A small sound classifier, trained from scratch: trained on read English sentences (LibriTTS-R).
Rows from block 5, named by matrix and row number. Each number is 50 + 15 x the weight over its row's rms, rounded and kept within 0 to 99. All counts start at 0. After the name is the row's rms in percent of the matrix's.
# convs2: project pointwise conv (model.blocks.5.convs.2.weight, 144x432x1), inputs 87-173
convs2.19 100:38 70 41 09 41 78 28 38 32 56 46 67 55 49 63 59 52 69 30 37 48 64 41 39 67 71 58 48 33 62 36 45 54 48 21 40 26 77 40 65 50 54 57 22 40 69 55 41 69 59 57 38 74 41 58 24 55 34 51 45 29 58 26 27 71 49 40 69 63 36 18 43 30 75 32 94 37 73 71 56 53 53 23 70 61 50 39
convs2.20 100:67 65 60 59 29 72 61 54 39 51 40 58 50 66 64 33 47 71 30 45 46 54 53 57 48 56 18 48 53 69 47 53 65 46 55 58 29 38 60 53 60 40 54 41 53 39 22 27 28 45 39 70 32 46 40 33 39 53 30 31 42 53 50 57 44 58 55 50 64 68 59 45 61 85 47 76 35 30 25 82 49 57 61 37 63 66 39
convs2.21 100:45 38 44 39 57 66 53 38 47 22 13 60 25 63 62 51 05 41 36 69 41 55 54 35 45 57 38 42 53 46 57 39 30 58 61 84 54 28 36 54 34 82 38 29 57 59 61 30 38 21 51 33 38 42 34 41 59 39 44 17 44 34 28 56 72 57 37 46 39 88 29 39 49 86 47 50 46 31 41 77 64 57 54 84 62 49 51
convs2.22 092:46 76 56 67 43 33 47 50 27 54 66 38 65 51 71 49 32 35 51 40 35 44 32 49 40 43 41 21 52 44 35 49 41 34 47 73 37 84 56 34 32 46 46 44 54 41 51 42 42 53 64 56 43 71 40 65 80 39 48 34 57 65 38 53 59 46 60 58 32 61 74 81 33 69 54 44 25 52 51 67 46 14 56 53 58 49 64
convs2.23 101:22 48 36 52 52 52 49 42 22 72 35 61 55 52 27 62 26 41 50 45 57 60 56 34 68 46 44 39 59 55 68 64 69 38 71 27 61 38 55 45 52 60 51 51 48 69 36 34 54 40 48 76 25 54 84 73 49 64 38 53 39 39 48 63 64 46 53 61 47 55 34 41 68 69 55 57 43 51 86 51 72 50 40 38 61 60 50
convs2.24 091:24 62 32 62 40 42 47 52 64 56 61 83 48 51 38 51 31 55 72 29 49 57 68 60 60 50 50 70 72 53 43 54 60 50 15 33 52 17 56 65 36 56 62 52 48 57 47 40 62 49 75 37 58 56 51 46 32 31 50 32 38 33 79 52 36 39 59 85 53 54 37 64 42 57 36 48 57 74 41 29 31 55 50 42 46 18 38
convs2.25 101:45 38 37 35 42 36 54 50 49 26 86 39 65 66 71 76 46 49 58 59 58 42 36 81 56 50 60 55 30 50 67 51 60 67 59 67 60 63 31 63 46 39 65 47 76 64 24 61 44 62 48 46 06 39 44 42 37 42 68 18 48 43 49 56 24 40 36 41 44 55 34 40 31 60 46 46 50 62 34 56 76 66 43 63 36 57 78
convs2.26 095:43 29 62 50 35 32 25 49 70 36 52 37 42 70 29 43 74 62 34 52 37 50 74 56 66 41 07 64 98 13 53 47 68 54 59 68 61 47 50 44 67 55 49 70 39 31 43 59 87 13 48 35 12 41 69 61 47 78 68 49 52 37 57 61 51 62 43 96 23 39 53 61 45 54 67 47 89 64 40 35 40 37 66 50 70 67 38
convs2.27 098:28 21 33 53 40 30 51 56 67 33 48 60 65 38 25 26 40 41 52 23 37 51 55 28 80 46 38 58 60 53 39 46 73 47 33 61 66 42 66 53 60 63 32 35 81 41 55 38 66 52 64 40 13 51 47 46 37 71 70 42 60 27 30 49 43 42 57 45 72 46 81 68 21 60 71 20 27 28 48 43 70 38 67 73 45 71 96
convs2.28 097:41 44 80 78 47 32 65 30 51 63 35 32 19 58 46 78 46 50 21 38 33 63 68 35 64 52 49 53 54 53 53 37 38 56 56 76 68 00 48 49 50 49 40 70 53 53 61 52 60 53 65 46 71 26 33 82 56 30 45 74 39 56 52 50 59 55 33 81 42 10 52 80 49 25 65 50 71 30 27 40 55 41 35 51 50 29 48
convs2.29 102:09 59 42 71 60 66 51 44 37 67 59 47 62 41 69 48 43 25 43 32 31 45 50 45 37 41 80 17 72 34 44 52 67 51 40 61 60 34 39 42 18 51 54 53 54 65 37 51 19 57 23 44 38 60 34 64 48 40 55 33 41 55 65 51 58 61 49 35 54 51 45 39 65 29 36 37 37 57 36 01 55 44 61 55 63 67 48
convs2.30 104:49 61 43 23 51 92 75 45 59 32 40 57 82 45 46 49 56 47 24 39 69 45 59 53 65 47 48 55 49 34 42 70 56 66 36 64 65 33 60 61 77 50 36 41 24 62 60 57 91 70 60 61 38 76 40 63 54 34 53 22 74 52 48 43 47 40 50 57 61 61 67 09 48 47 53 31 49 55 00 35 50 65 64 49 57 50 49
convs2.31 087:44 33 75 47 19 49 38 59 50 40 53 38 38 55 35 33 28 36 53 83 32 34 63 27 39 47 34 18 48 57 49 44 24 36 50 64 22 79 48 81 41 76 42 53 38 45 67 46 31 41 37 79 36 41 46 56 51 62 57 57 39 37 68 38 36 16 22 70 65 52 83 30 41 55 80 59 77 36 41 48 47 79 53 60 40 58 62
convs2.32 105:49 80 43 50 89 80 32 38 43 57 63 70 65 24 52 55 19 43 48 46 43 54 08 59 43 56 23 62 37 45 84 15 42 39 50 80 44 37 45 45 49 54 34 43 73 54 37 60 44 41 34 54 42 70 43 29 32 66 46 68 53 47 44 39 54 46 29 37 49 42 74 35 36 77 70 72 60 43 56 48 47 25 60 33 28 28 69
convs2.33 091:76 61 49 69 38 66 81 56 70 33 47 60 38 42 64 40 45 39 42 52 24 48 66 51 34 23 37 36 52 62 72 36 56 44 46 90 29 38 41 57 43 33 44 52 65 39 25 44 36 43 75 46 65 51 51 58 53 43 71 69 48 50 69 27 45 56 44 26 59 45 20 68 49 27 41 45 55 66 44 53 25 57 59 58 52 45 37
convs2.34 100:70 58 61 54 35 47 22 49 26 56 49 62 28 51 73 34 45 52 35 65 42 43 62 30 69 48 48 31 34 19 57 48 50 60 38 61 34 35 42 22 72 72 70 51 74 36 71 60 61 49 81 55 68 72 40 42 42 48 44 58 36 46 11 44 75 82 44 25 39 44 26 59 68 85 62 55 58 65 61 36 56 45 40 73 62 43 60
convs2.35 095:29 32 52 14 62 38 50 72 23 55 48 48 37 34 65 60 42 54 91 34 86 46 25 71 54 34 54 40 53 46 64 53 38 42 61 48 52 62 46 74 83 52 46 41 64 48 72 72 36 77 62 67 55 56 60 27 42 62 57 45 07 82 60 60 55 70 41 43 34 38 50 31 44 51 51 65 41 50 34 68 49 52 38 47 54 81 51
convs2.36 086:59 36 33 49 69 38 45 33 78 40 49 54 33 44 41 71 52 20 48 54 42 35 55 46 41 36 37 56 87 11 42 45 29 49 72 64 22 58 58 74 67 45 71 31 35 42 44 51 74 62 30 50 71 42 44 60 53 34 51 54 87 52 52 81 35 73 56 47 48 50 83 40 48 37 36 35 24 57 44 28 30 65 19 63 33 45 27
convs2.37 102:60 52 85 38 61 54 71 49 58 50 67 46 52 56 29 34 59 40 59 38 58 74 43 59 61 47 45 43 49 69 41 59 20 44 47 55 32 37 43 60 54 61 49 57 63 27 68 54 38 86 41 84 73 34 91 53 38 62 37 67 46 34 45 49 29 32 29 48 56 49 72 52 34 39 49 50 36 51 51 40 55 66 29 79 61 62 48
convs2.38 090:33 49 48 57 76 55 55 67 57 27 46 41 45 31 55 78 60 76 52 64 78 08 40 75 25 25 41 61 58 48 62 26 66 69 52 46 49 24 43 27 36 43 55 43 48 57 61 33 67 52 39 62 25 41 33 61 47 59 45 27 57 34 36 26 27 19 42 41 39 68 49 47 42 28 53 55 64 33 53 40 40 44 36 37 69 65 46
convs2.39 094:25 47 54 36 48 73 52 46 51 54 47 61 71 43 70 59 50 50 50 43 35 46 34 66 59 28 42 54 34 51 50 59 59 56 48 29 78 29 42 21 42 47 44 77 30 51 28 64 40 54 83 41 44 53 33 27 84 88 51 52 40 43 75 82 68 60 53 76 60 45 44 52 42 49 65 58 53 38 53 54 22 30 58 52 16 64 73
convs2.40 107:54 53 34 41 77 46 61 44 80 54 71 49 19 64 52 47 43 60 90 59 44 51 46 59 78 35 45 58 65 40 42 33 43 55 31 48 71 30 61 51 44 64 44 64 47 30 77 73 47 21 66 48 63 63 44 72 47 17 37 48 45 42 73 40 51 46 61 42 54 55 57 41 67 46 73 56 29 28 24 44 75 57 57 47 85 43 37
convs2.41 106:22 46 24 30 30 50 46 59 45 48 71 49 38 51 64 52 63 58 35 49 54 65 69 72 46 60 32 53 52 74 33 63 41 79 68 20 23 59 46 79 50 36 41 48 22 67 42 48 29 50 25 60 48 54 26 51 56 75 53 47 53 40 75 70 60 63 59 45 54 35 44 53 32 64 14 55 26 75 49 76 48 54 31 57 47 45 37
convs2.42 097:73 36 33 22 44 25 61 31 52 57 48 54 56 64 62 58 47 26 64 47 57 14 49 46 42 40 29 54 77 40 48 56 16 53 33 40 75 59 50 24 57 27 50 70 64 56 38 46 50 41 42 16 48 29 52 67 28 40 45 50 64 40 76 63 46 59 19 55 54 44 81 40 54 32 45 49 68 44 46 95 38 62 48 54 46 51 53
convs2.43 101:80 37 42 44 57 50 39 55 46 53 33 66 46 70 55 36 27 43 54 36 49 23 30 59 37 43 83 35 50 82 27 61 19 89 58 56 53 35 36 55 66 38 55 72 39 48 39 55 32 33 48 46 63 76 59 18 26 50 52 40 60 50 51 54 57 58 61 51 58 58 42 44 64 36 31 41 40 44 65 48 51 24 67 42 46 71 24
convs2.44 110:23 39 58 47 77 42 49 45 50 58 45 55 49 77 49 58 44 64 50 54 55 70 50 30 48 44 73 57 44 43 49 39 39 65 48 67 32 46 43 67 40 38 39 81 46 74 48 73 53 36 51 78 74 42 74 38 43 55 52 51 68 53 37 38 54 63 28 22 37 44 30 84 35 54 61 74 12 57 45 33 69 50 41 54 54 39 71
convs2.45 104:48 56 57 35 34 56 57 32 47 40 33 74 37 48 67 43 64 50 51 41 41 43 37 43 64 43 60 42 25 55 39 36 43 48 33 53 63 45 60 70 48 54 67 51 32 62 69 43 63 47 00 22 54 51 52 48 17 65 50 45 59 47 26 44 34 28 46 59 39 25 41 31 61 50 54 61 42 63 49 40 42 45 39 52 71 50 68
convs2.46 098:58 59 80 65 52 54 53 38 28 99 58 47 54 56 69 46 46 41 64 54 45 55 63 47 48 53 59 61 75 28 57 51 66 37 68 37 35 58 47 65 57 47 49 29 52 44 79 24 44 58 56 43 37 57 52 23 79 70 39 69 54 62 71 66 70 44 47 55 44 38 70 31 31 69 64 59 50 62 55 46 36 71 18 51 52 38 56
convs2.47 092:65 39 49 76 26 54 41 76 73 67 58 75 45 55 37 16 53 55 53 78 36 60 39 53 55 72 67 67 54 70 30 51 29 38 55 40 45 45 58 59 73 51 33 42 07 70 50 24 32 40 64 50 51 41 44 39 38 54 42 57 66 35 55 42 39 50 28 66 57 37 77 39 11 65 73 50 46 32 56 34 72 55 64 47 62 84 44
convs2.48 101:69 56 24 61 40 63 57 36 59 53 27 71 63 48 36 48 21 67 59 58 41 52 49 35 42 43 62 28 54 42 66 46 34 54 42 20 52 63 50 49 41 41 59 81 47 44 50 52 61 26 61 63 42 74 71 69 48 55 53 65 58 37 54 47 54 86 67 52 52 36 69 50 47 54 50 48 57 49 57 26 46 74 73 43 47 38 55
convs2.49 096:49 57 49 69 68 32 54 15 44 63 36 39 65 62 73 32 34 62 23 47 37 46 36 56 48 52 32 52 62 52 52 95 56 49 54 36 46 58 46 82 37 60 37 34 47 52 66 65 65 99 41 67 65 51 41 49 71 65 47 58 44 55 82 67 25 10 62 81 46 72 42 85 54 59 44 64 54 39 45 33 63 38 29 50 68 50 47
convs2.50 096:63 49 38 54 63 53 55 43 19 46 37 62 69 59 46 38 29 65 63 54 74 70 43 59 58 55 82 41 33 69 54 70 43 59 77 47 46 92 39 25 59 62 82 46 37 63 38 54 83 70 31 82 60 42 24 52 45 60 50 49 51 36 20 43 44 33 74 38 32 66 66 48 55 69 31 71 66 53 15 71 51 77 60 20 49 56 38
convs2.51 099:43 66 64 65 41 64 41 42 51 58 78 65 58 46 74 43 49 36 64 59 35 55 64 71 57 61 53 47 27 38 60 34 59 55 52 87 51 49 64 70 71 53 41 38 34 57 31 22 40 64 58 75 40 65 39 56 39 51 64 45 45 73 25 37 43 53 60 72 34 64 14 73 59 49 62 38 59 52 33 47 44 40 73 32 73 46 52
convs2.52 097:34 49 43 69 56 28 67 58 40 62 33 58 52 50 61 61 20 75 66 34 37 66 49 59 74 55 70 26 42 43 45 50 52 33 33 78 37 53 57 50 52 67 52 53 60 32 58 61 62 70 71 70 48 44 46 53 34 44 65 45 55 37 58 54 61 38 43 64 45 58 39 53 46 28 63 34 52 41 34 49 60 35 46 50 60 35 54
convs2.53 096:56 64 39 58 31 52 69 47 61 48 56 72 51 44 53 22 70 28 52 31 61 21 65 38 46 48 67 68 32 53 37 49 49 71 70 47 46 52 65 52 53 46 66 51 45 74 61 53 30 42 27 35 54 41 67 50 40 46 74 46 37 69 75 43 36 20 29 60 60 68 53 53 63 68 36 74 68 60 59 80 53 63 57 60 67 47 59
convs2.54 106:86 51 73 69 57 44 58 36 52 26 61 56 52 63 74 14 41 47 56 38 37 50 49 73 51 50 50 45 36 54 49 38 50 48 48 43 66 49 50 69 42 38 44 36 28 51 56 71 49 37 36 47 58 50 69 46 53 35 73 61 54 34 71 45 31 48 47 44 63 64 74 56 74 64 59 62 96 61 64 37 42 60 48 60 34 71 45
convs2.55 097:65 40 73 62 54 33 50 43 76 42 62 42 27 59 54 38 55 41 62 43 88 59 60 49 74 52 24 24 63 68 49 44 60 58 54 46 35 68 27 44 69 60 38 51 35 48 24 68 55 38 57 55 75 56 45 65 64 54 52 39 67 46 50 52 43 73 61 55 43 77 30 62 65 27 55 59 48 32 48 84 70 64 71 50 36 47 54
convs2.56 104:39 49 17 69 37 65 46 50 86 58 44 52 87 54 44 53 35 62 33 42 55 37 52 64 51 63 34 76 40 47 49 38 66 38 86 52 55 53 53 61 44 42 24 49 81 38 66 43 62 45 40 47 30 42 74 52 42 66 50 48 42 58 57 42 59 59 69 54 51 50 80 69 43 62 56 64 84 51 43 44 33 62 32 42 47 50 28
convs2.57 103:23 56 63 65 53 66 67 63 91 50 51 37 82 47 74 22 45 53 35 37 59 61 40 67 77 35 46 35 45 53 39 62 50 64 33 80 51 37 55 67 62 39 64 56 69 65 40 39 26 49 36 38 66 75 62 53 54 65 30 68 34 37 69 24 51 62 62 44 66 29 50 65 48 52 23 52 48 54 66 75 30 61 28 35 35 47 50
convs2.58 115:56 78 68 68 04 27 40 75 33 38 60 58 61 62 56 39 72 59 71 44 47 55 44 59 72 37 33 31 74 28 62 55 75 45 46 64 61 83 34 52 77 25 67 46 44 62 58 54 88 65 50 49 22 52 59 45 58 24 30 74 45 50 48 70 67 67 63 55 63 69 46 54 59 73 60 58 99 61 60 47 52 37 28 52 65 49 46
convs2.59 103:53 55 41 59 85 65 45 63 69 60 67 41 46 63 40 25 69 68 35 44 46 52 54 72 55 43 62 52 38 83 51 38 32 59 48 71 26 46 30 65 48 69 40 66 36 41 66 64 56 38 23 61 71 79 55 60 58 34 78 54 69 53 07 55 60 60 60 26 55 68 64 14 62 22 48 54 86 42 13 17 37 65 64 52 37 43 21
convs2.60 102:77 39 49 41 44 61 42 61 06 55 46 62 89 38 40 56 54 36 26 53 44 37 37 64 63 50 59 49 57 74 42 99 51 54 66 54 45 41 45 42 40 58 60 59 28 59 49 36 14 46 37 45 46 42 35 99 39 67 72 46 55 44 29 44 35 96 67 44 67 80 38 60 56 59 50 46 57 41 46 45 44 78 72 29 59 39 59
convs2.61 100:59 27 50 49 18 19 50 70 65 48 50 42 56 60 46 47 47 54 60 51 55 28 61 53 49 56 53 12 51 35 58 37 58 62 22 43 37 34 46 37 52 64 56 65 26 71 52 39 54 14 71 34 53 71 55 42 47 51 62 35 48 40 42 14 33 47 54 25 46 29 62 63 63 45 58 83 37 38 43 49 23 61 17 63 37 69 50
convs2.62 094:77 61 27 62 30 57 52 70 44 47 37 34 39 38 72 47 46 67 52 45 57 46 65 45 63 57 83 47 44 47 40 59 20 52 49 71 53 33 63 43 43 49 60 87 37 50 29 64 54 26 81 46 65 25 50 33 78 34 49 44 42 60 46 55 54 55 66 53 42 70 26 68 49 75 23 68 38 50 50 55 22 77 46 49 24 60 75
convs2.63 103:49 70 37 37 46 40 51 43 40 58 43 62 59 36 43 47 28 82 42 62 29 59 68 40 37 71 86 45 29 38 54 45 68 34 40 72 51 44 65 69 24 56 63 68 57 45 45 48 81 98 67 55 46 68 68 58 39 22 54 33 68 52 32 43 42 31 53 45 37 58 35 66 55 42 64 27 50 57 44 67 59 38 37 63 51 61 42
convs2.64 097:53 63 45 49 54 22 37 29 74 54 43 43 49 64 31 58 85 66 25 45 46 41 58 56 46 32 45 29 51 74 53 67 48 50 35 45 67 45 42 61 40 61 71 45 35 51 62 56 62 54 50 50 59 33 45 38 47 58 41 41 57 40 33 42 55 42 07 40 49 53 55 68 50 53 36 47 62 36 68 24 51 71 45 44 39 45 52
convs2.65 106:52 50 53 45 63 53 63 72 37 58 53 31 66 43 72 58 61 60 79 46 54 46 38 56 51 50 44 82 40 58 49 54 50 46 75 25 61 74 51 24 59 33 74 59 33 48 55 57 48 65 70 45 62 43 43 60 70 38 39 59 42 51 70 52 51 70 29 79 49 38 63 38 16 50 45 46 59 39 37 50 36 37 26 62 33 59 55
convs2.66 108:84 58 32 55 46 32 50 38 63 53 37 73 06 54 00 65 72 45 61 27 51 54 52 54 44 64 27 52 64 62 36 32 55 44 25 39 39 60 50 66 48 65 52 45 60 52 51 43 57 60 35 40 41 62 82 21 49 45 54 36 28 63 34 28 50 09 42 40 65 35 57 35 34 70 54 59 65 31 59 52 48 53 61 44 48 51 46
convs2.67 103:50 35 46 32 51 45 78 52 41 67 51 39 33 40 54 42 47 62 62 48 37 49 49 59 70 69 65 36 58 47 43 92 47 59 59 47 39 54 69 44 35 37 21 44 58 36 32 17 66 55 61 40 46 21 27 62 47 79 32 69 37 66 52 43 41 48 65 55 66 51 51 56 42 46 66 56 34 36 40 53 56 47 46 33 65 45 70
convs2.68 104:70 49 43 68 56 47 38 62 25 37 54 57 43 50 53 61 52 32 63 30 46 41 49 44 65 58 50 65 45 36 46 40 47 69 48 33 40 77 42 48 50 53 45 68 35 39 38 46 40 39 37 40 58 58 44 42 55 52 57 29 34 65 56 59 39 77 45 36 63 05 47 67 27 61 39 41 56 52 46 44 44 22 56 58 48 45 57
convs2.69 096:34 68 47 59 36 66 36 58 66 54 47 50 42 45 71 29 25 51 64 33 39 27 47 60 77 50 48 48 22 72 48 52 45 66 27 38 32 88 46 56 51 65 41 26 21 61 57 56 16 63 37 75 28 83 48 54 38 62 65 63 34 34 12 51 64 71 56 35 55 50 23 67 49 24 40 38 58 57 49 40 42 38 24 44 35 42 43
convs2.70 101:36 36 52 32 38 46 52 66 17 55 57 40 39 38 68 25 46 57 50 40 47 35 22 41 39 60 03 87 60 39 35 46 31 42 45 71 58 63 54 76 34 67 49 53 38 75 68 43 42 35 75 53 64 27 53 54 53 61 41 37 43 53 69 50 35 28 32 69 62 50 48 45 41 58 38 38 10 24 44 71 44 63 74 50 19 36 59
convs2.71 095:99 85 70 65 51 59 60 60 25 36 40 49 34 67 52 49 56 60 76 57 36 61 52 75 55 40 44 45 49 49 49 54 18 47 50 54 62 57 44 16 46 38 39 71 50 54 46 50 27 56 50 43 23 65 66 61 58 45 61 53 48 52 26 60 22 33 30 37 55 70 73 37 58 57 41 59 58 55 54 48 60 47 34 53 50 45 57
convs2.72 099:61 49 42 32 67 39 38 69 33 54 38 89 31 54 29 61 40 32 32 56 51 49 52 63 53 62 72 34 31 50 09 53 52 33 34 47 69 93 55 39 64 39 53 65 57 74 43 45 67 40 28 66 47 46 53 46 40 57 51 56 52 50 48 78 49 59 52 38 50 81 58 40 37 50 55 46 48 44 77 54 30 53 46 62 76 50 63
convs2.73 097:64 57 46 18 09 58 35 57 72 45 40 66 68 59 60 70 56 59 52 55 40 62 51 62 60 51 39 35 59 57 50 44 67 59 52 50 49 64 32 32 51 38 43 64 44 55 64 53 66 29 56 61 51 58 40 59 44 42 62 56 53 19 75 47 73 46 74 12 63 78 29 28 69 48 37 57 25 62 64 47 60 65 24 34 70 51 45
convs2.74 099:43 68 72 64 53 34 62 40 72 31 71 37 38 49 53 41 49 71 24 57 28 45 64 44 42 46 36 66 57 36 71 78 49 51 58 46 44 39 51 50 47 56 37 48 25 29 31 62 39 55 45 40 57 34 52 47 63 55 45 52 71 42 76 62 58 64 48 39 52 40 74 54 47 71 61 62 37 65 51 66 48 29 39 29 64 70 62
convs2.75 105:84 51 59 51 48 50 52 32 33 68 47 56 50 30 57 48 36 36 29 53 38 49 44 41 60 38 53 72 40 34 91 69 29 33 63 67 46 34 51 56 43 41 48 42 18 59 51 62 58 47 30 25 55 33 45 55 70 45 49 39 73 47 35 68 52 30 64 60 50 54 41 28 25 33 58 58 28 54 54 51 77 45 50 49 55 42 37
convs2.76 097:54 85 37 59 65 73 31 46 39 65 42 46 53 66 88 47 54 63 46 41 33 45 52 25 84 62 38 34 76 59 46 53 59 57 52 36 50 56 48 54 75 62 39 49 32 45 43 25 44 39 62 81 34 31 34 66 40 68 64 69 50 51 10 42 59 42 37 51 49 36 27 36 54 61 53 57 39 62 65 37 50 59 26 57 64 40 46
convs2.77 101:60 48 59 67 54 51 49 62 62 60 40 20 44 37 49 42 57 68 46 33 65 47 28 46 28 72 70 60 78 63 50 60 50 30 41 55 44 43 57 61 55 70 50 58 56 51 68 49 67 68 59 48 38 59 73 40 50 67 72 70 42 50 41 38 53 51 07 53 76 26 61 61 82 73 23 67 78 35 38 56 33 53 53 45 60 24 78
convs2.78 094:34 43 52 51 48 57 10 48 72 50 68 34 42 79 68 52 24 34 35 30 77 52 47 59 48 57 38 34 15 62 51 58 41 38 50 41 49 58 45 40 50 44 35 64 40 50 27 42 34 61 49 46 19 45 73 79 72 32 38 56 52 53 50 43 50 65 38 43 53 46 36 68 48 34 57 59 60 30 33 30 48 50 43 63 47 55 49
convs2.79 100:46 30 65 44 43 59 61 42 81 68 43 74 47 64 53 36 44 37 43 58 58 58 72 27 18 34 50 65 60 53 57 28 66 39 71 49 57 47 52 51 38 36 38 58 31 47 48 69 70 63 89 34 41 73 23 48 40 34 63 49 46 33 69 54 50 78 55 66 44 46 42 60 56 56 74 59 61 44 42 90 44 62 32 74 40 22 56
convs2.80 096:10 69 65 34 38 58 63 55 90 37 67 32 66 45 20 66 39 64 61 50 46 40 38 32 44 66 63 58 62 43 53 45 70 12 60 57 97 52 54 50 44 64 48 73 55 34 65 37 46 55 43 59 72 18 64 23 58 50 53 45 67 45 21 74 63 46 61 21 56 22 36 31 48 30 51 77 33 67 53 54 53 49 32 47 14 49 85
convs2.81 098:52 70 51 58 79 35 63 56 25 60 54 56 56 60 64 17 58 48 53 28 64 59 49 48 46 41 50 69 57 29 60 69 56 44 86 41 33 57 63 69 39 65 70 77 48 42 41 48 49 47 30 47 69 45 48 30 45 52 28 64 60 67 57 59 51 20 56 72 44 31 32 25 72 70 64 38 74 61 51 24 54 34 54 76 72 37 58
convs2.82 098:25 44 67 69 40 55 38 58 50 53 39 53 57 56 60 46 79 39 40 47 62 51 62 43 31 36 29 70 75 24 58 30 55 40 72 65 50 70 37 80 64 45 73 96 61 47 46 51 52 67 32 46 57 55 39 32 19 48 58 53 50 50 48 61 55 44 56 31 54 29 40 45 76 53 64 66 51 71 57 64 79 67 43 36 63 40 64
convs2.83 107:75 46 40 18 60 48 54 27 41 48 56 19 64 42 34 41 84 47 26 54 69 82 38 77 91 54 63 64 60 45 59 35 51 58 87 67 56 44 50 44 39 42 63 34 53 36 48 40 39 77 35 53 36 61 35 78 59 46 43 22 72 59 34 36 26 46 47 35 32 46 56 41 64 31 33 47 50 56 38 52 75 50 83 32 63 61 74
convs2.84 111:52 43 47 60 62 50 35 49 23 36 67 60 26 44 51 36 60 74 58 59 53 64 57 44 67 36 38 39 45 46 38 34 32 55 62 40 49 39 44 68 33 56 68 43 61 32 43 66 59 47 47 96 49 49 45 57 52 47 60 39 69 42 62 50 63 38 32 44 73 42 17 37 48 38 38 28 56 31 63 48 50 71 32 23 61 61 58
convs2.85 101:73 52 59 63 48 79 25 41 38 51 37 37 48 39 53 82 34 43 60 36 49 14 37 56 35 43 28 41 42 33 54 36 63 61 25 51 32 74 42 70 42 64 56 49 33 56 61 48 60 44 50 31 39 49 60 77 55 28 47 56 44 40 17 75 61 25 62 53 73 31 46 37 31 67 38 36 42 60 51 40 26 23 55 72 17 73 23
convs2.86 106:56 17 39 52 38 53 60 81 30 59 38 44 59 53 84 33 58 61 49 64 61 47 51 56 50 50 85 44 46 47 80 40 53 30 46 60 47 55 44 39 55 58 55 28 56 69 44 54 60 48 48 79 31 91 40 36 38 63 55 65 47 36 52 43 38 57 72 50 29 57 49 53 63 82 66 50 54 59 61 49 75 40 76 41 39 21 69
convs2.87 107:30 50 65 43 34 45 35 49 45 55 57 45 53 64 43 78 42 41 73 60 44 23 45 36 38 54 45 40 28 51 37 26 46 35 58 46 40 60 49 54 51 48 50 53 38 50 36 57 40 29 55 79 21 54 52 77 71 15 43 34 63 53 39 59 47 51 54 65 47 55 46 56 59 70 95 78 57 63 61 33 73 34 52 50 45 19 60
convs2.88 099:55 52 55 29 40 50 45 22 62 46 45 43 59 47 78 24 77 64 54 54 56 54 50 40 62 36 60 55 46 32 61 84 20 53 65 35 64 36 47 49 35 46 48 61 26 37 92 55 55 47 11 75 73 57 33 38 33 68 59 41 47 33 38 39 27 66 25 58 64 44 57 46 31 60 83 57 26 65 47 60 34 69 57 54 54 42 73
convs2.89 100:31 53 52 27 40 56 58 66 94 60 56 49 25 39 70 60 38 36 44 51 63 51 79 51 44 56 65 24 34 71 42 57 55 71 44 28 24 45 44 46 49 48 25 29 43 57 62 57 35 61 41 57 40 66 64 45 34 41 65 49 74 64 33 43 42 48 65 71 44 39 55 69 46 32 55 45 57 38 29 52 47 56 73 42 43 54 43
convs2.90 100:48 51 52 45 53 48 51 28 43 43 10 36 32 70 69 47 38 38 49 40 37 58 56 44 39 36 46 76 56 41 42 07 59 34 23 71 70 15 41 51 67 31 51 43 54 48 47 53 51 23 62 88 19 57 31 58 44 53 49 40 48 51 69 23 56 69 44 53 49 64 34 72 42 50 60 81 57 34 31 55 16 21 32 64 56 60 45
convs2.91 093:50 51 47 50 54 62 54 48 73 60 43 30 60 50 59 33 54 66 54 50 58 39 30 58 61 54 51 44 46 77 49 61 58 41 47 41 32 44 41 26 23 41 59 43 45 40 45 62 33 58 42 67 66 79 66 59 48 76 68 79 53 38 38 50 43 30 22 42 62 35 27 35 58 46 76 47 60 54 72 35 22 50 89 78 38 57 70
convs2.92 105:64 63 31 24 50 52 62 72 39 51 28 41 38 49 52 54 67 62 40 36 58 27 40 40 41 34 57 63 77 34 24 73 45 61 29 23 33 42 49 38 45 69 67 47 51 49 53 51 61 44 47 36 75 38 78 25 61 24 58 46 46 56 60 38 64 82 82 33 52 54 32 82 61 45 23 28 31 49 43 33 53 36 57 62 62 58 46
convs2.93 101:41 60 65 42 00 48 60 39 00 32 48 47 51 39 86 46 45 52 54 69 55 42 45 36 38 60 62 75 43 28 64 49 57 53 52 51 52 65 61 62 58 23 58 53 48 45 66 56 45 51 50 99 40 42 44 62 49 48 47 62 36 28 38 36 46 57 21 71 60 59 34 32 55 77 79 74 48 35 43 23 61 62 47 31 83 37 54
convs2.94 106:19 56 55 46 45 38 52 57 17 68 39 56 00 61 71 21 52 40 37 68 53 46 53 58 65 54 34 53 60 49 64 58 40 33 55 62 35 54 51 39 43 66 25 20 65 20 46 51 52 57 73 18 52 44 68 57 53 47 46 41 46 82 33 47 65 55 39 21 48 47 27 68 71 66 60 57 56 51 69 79 70 51 48 69 63 64 25
convs2.95 105:32 49 61 52 41 68 44 51 51 68 21 42 49 68 72 64 59 56 73 64 42 58 48 50 61 52 81 60 52 34 35 44 59 61 37 74 65 54 46 38 61 55 70 60 29 43 49 42 65 53 65 54 64 66 32 00 66 60 56 64 53 85 34 66 64 72 35 28 60 77 21 45 37 36 38 53 56 43 42 42 59 62 23 37 50 60 47
convs2.96 098:10 55 32 40 46 19 73 54 38 23 55 55 55 58 60 36 71 49 61 35 33 59 59 30 54 50 57 82 63 73 45 67 62 54 61 75 37 64 57 38 25 50 78 43 42 38 36 64 39 49 61 56 48 39 46 40 30 59 21 49 35 62 51 28 65 63 31 28 42 45 27 48 64 40 54 23 77 81 46 42 49 69 35 71 34 33 58
convs2.97 095:32 75 28 70 16 67 46 62 97 56 30 69 76 57 55 30 52 35 48 58 61 56 89 65 57 57 63 55 32 58 45 65 59 40 68 34 81 60 54 44 75 54 59 50 40 72 54 56 34 44 52 56 38 55 63 54 57 29 74 45 70 41 53 17 36 63 80 70 51 50 65 50 63 64 36 47 51 60 50 36 59 46 24 46 54 71 47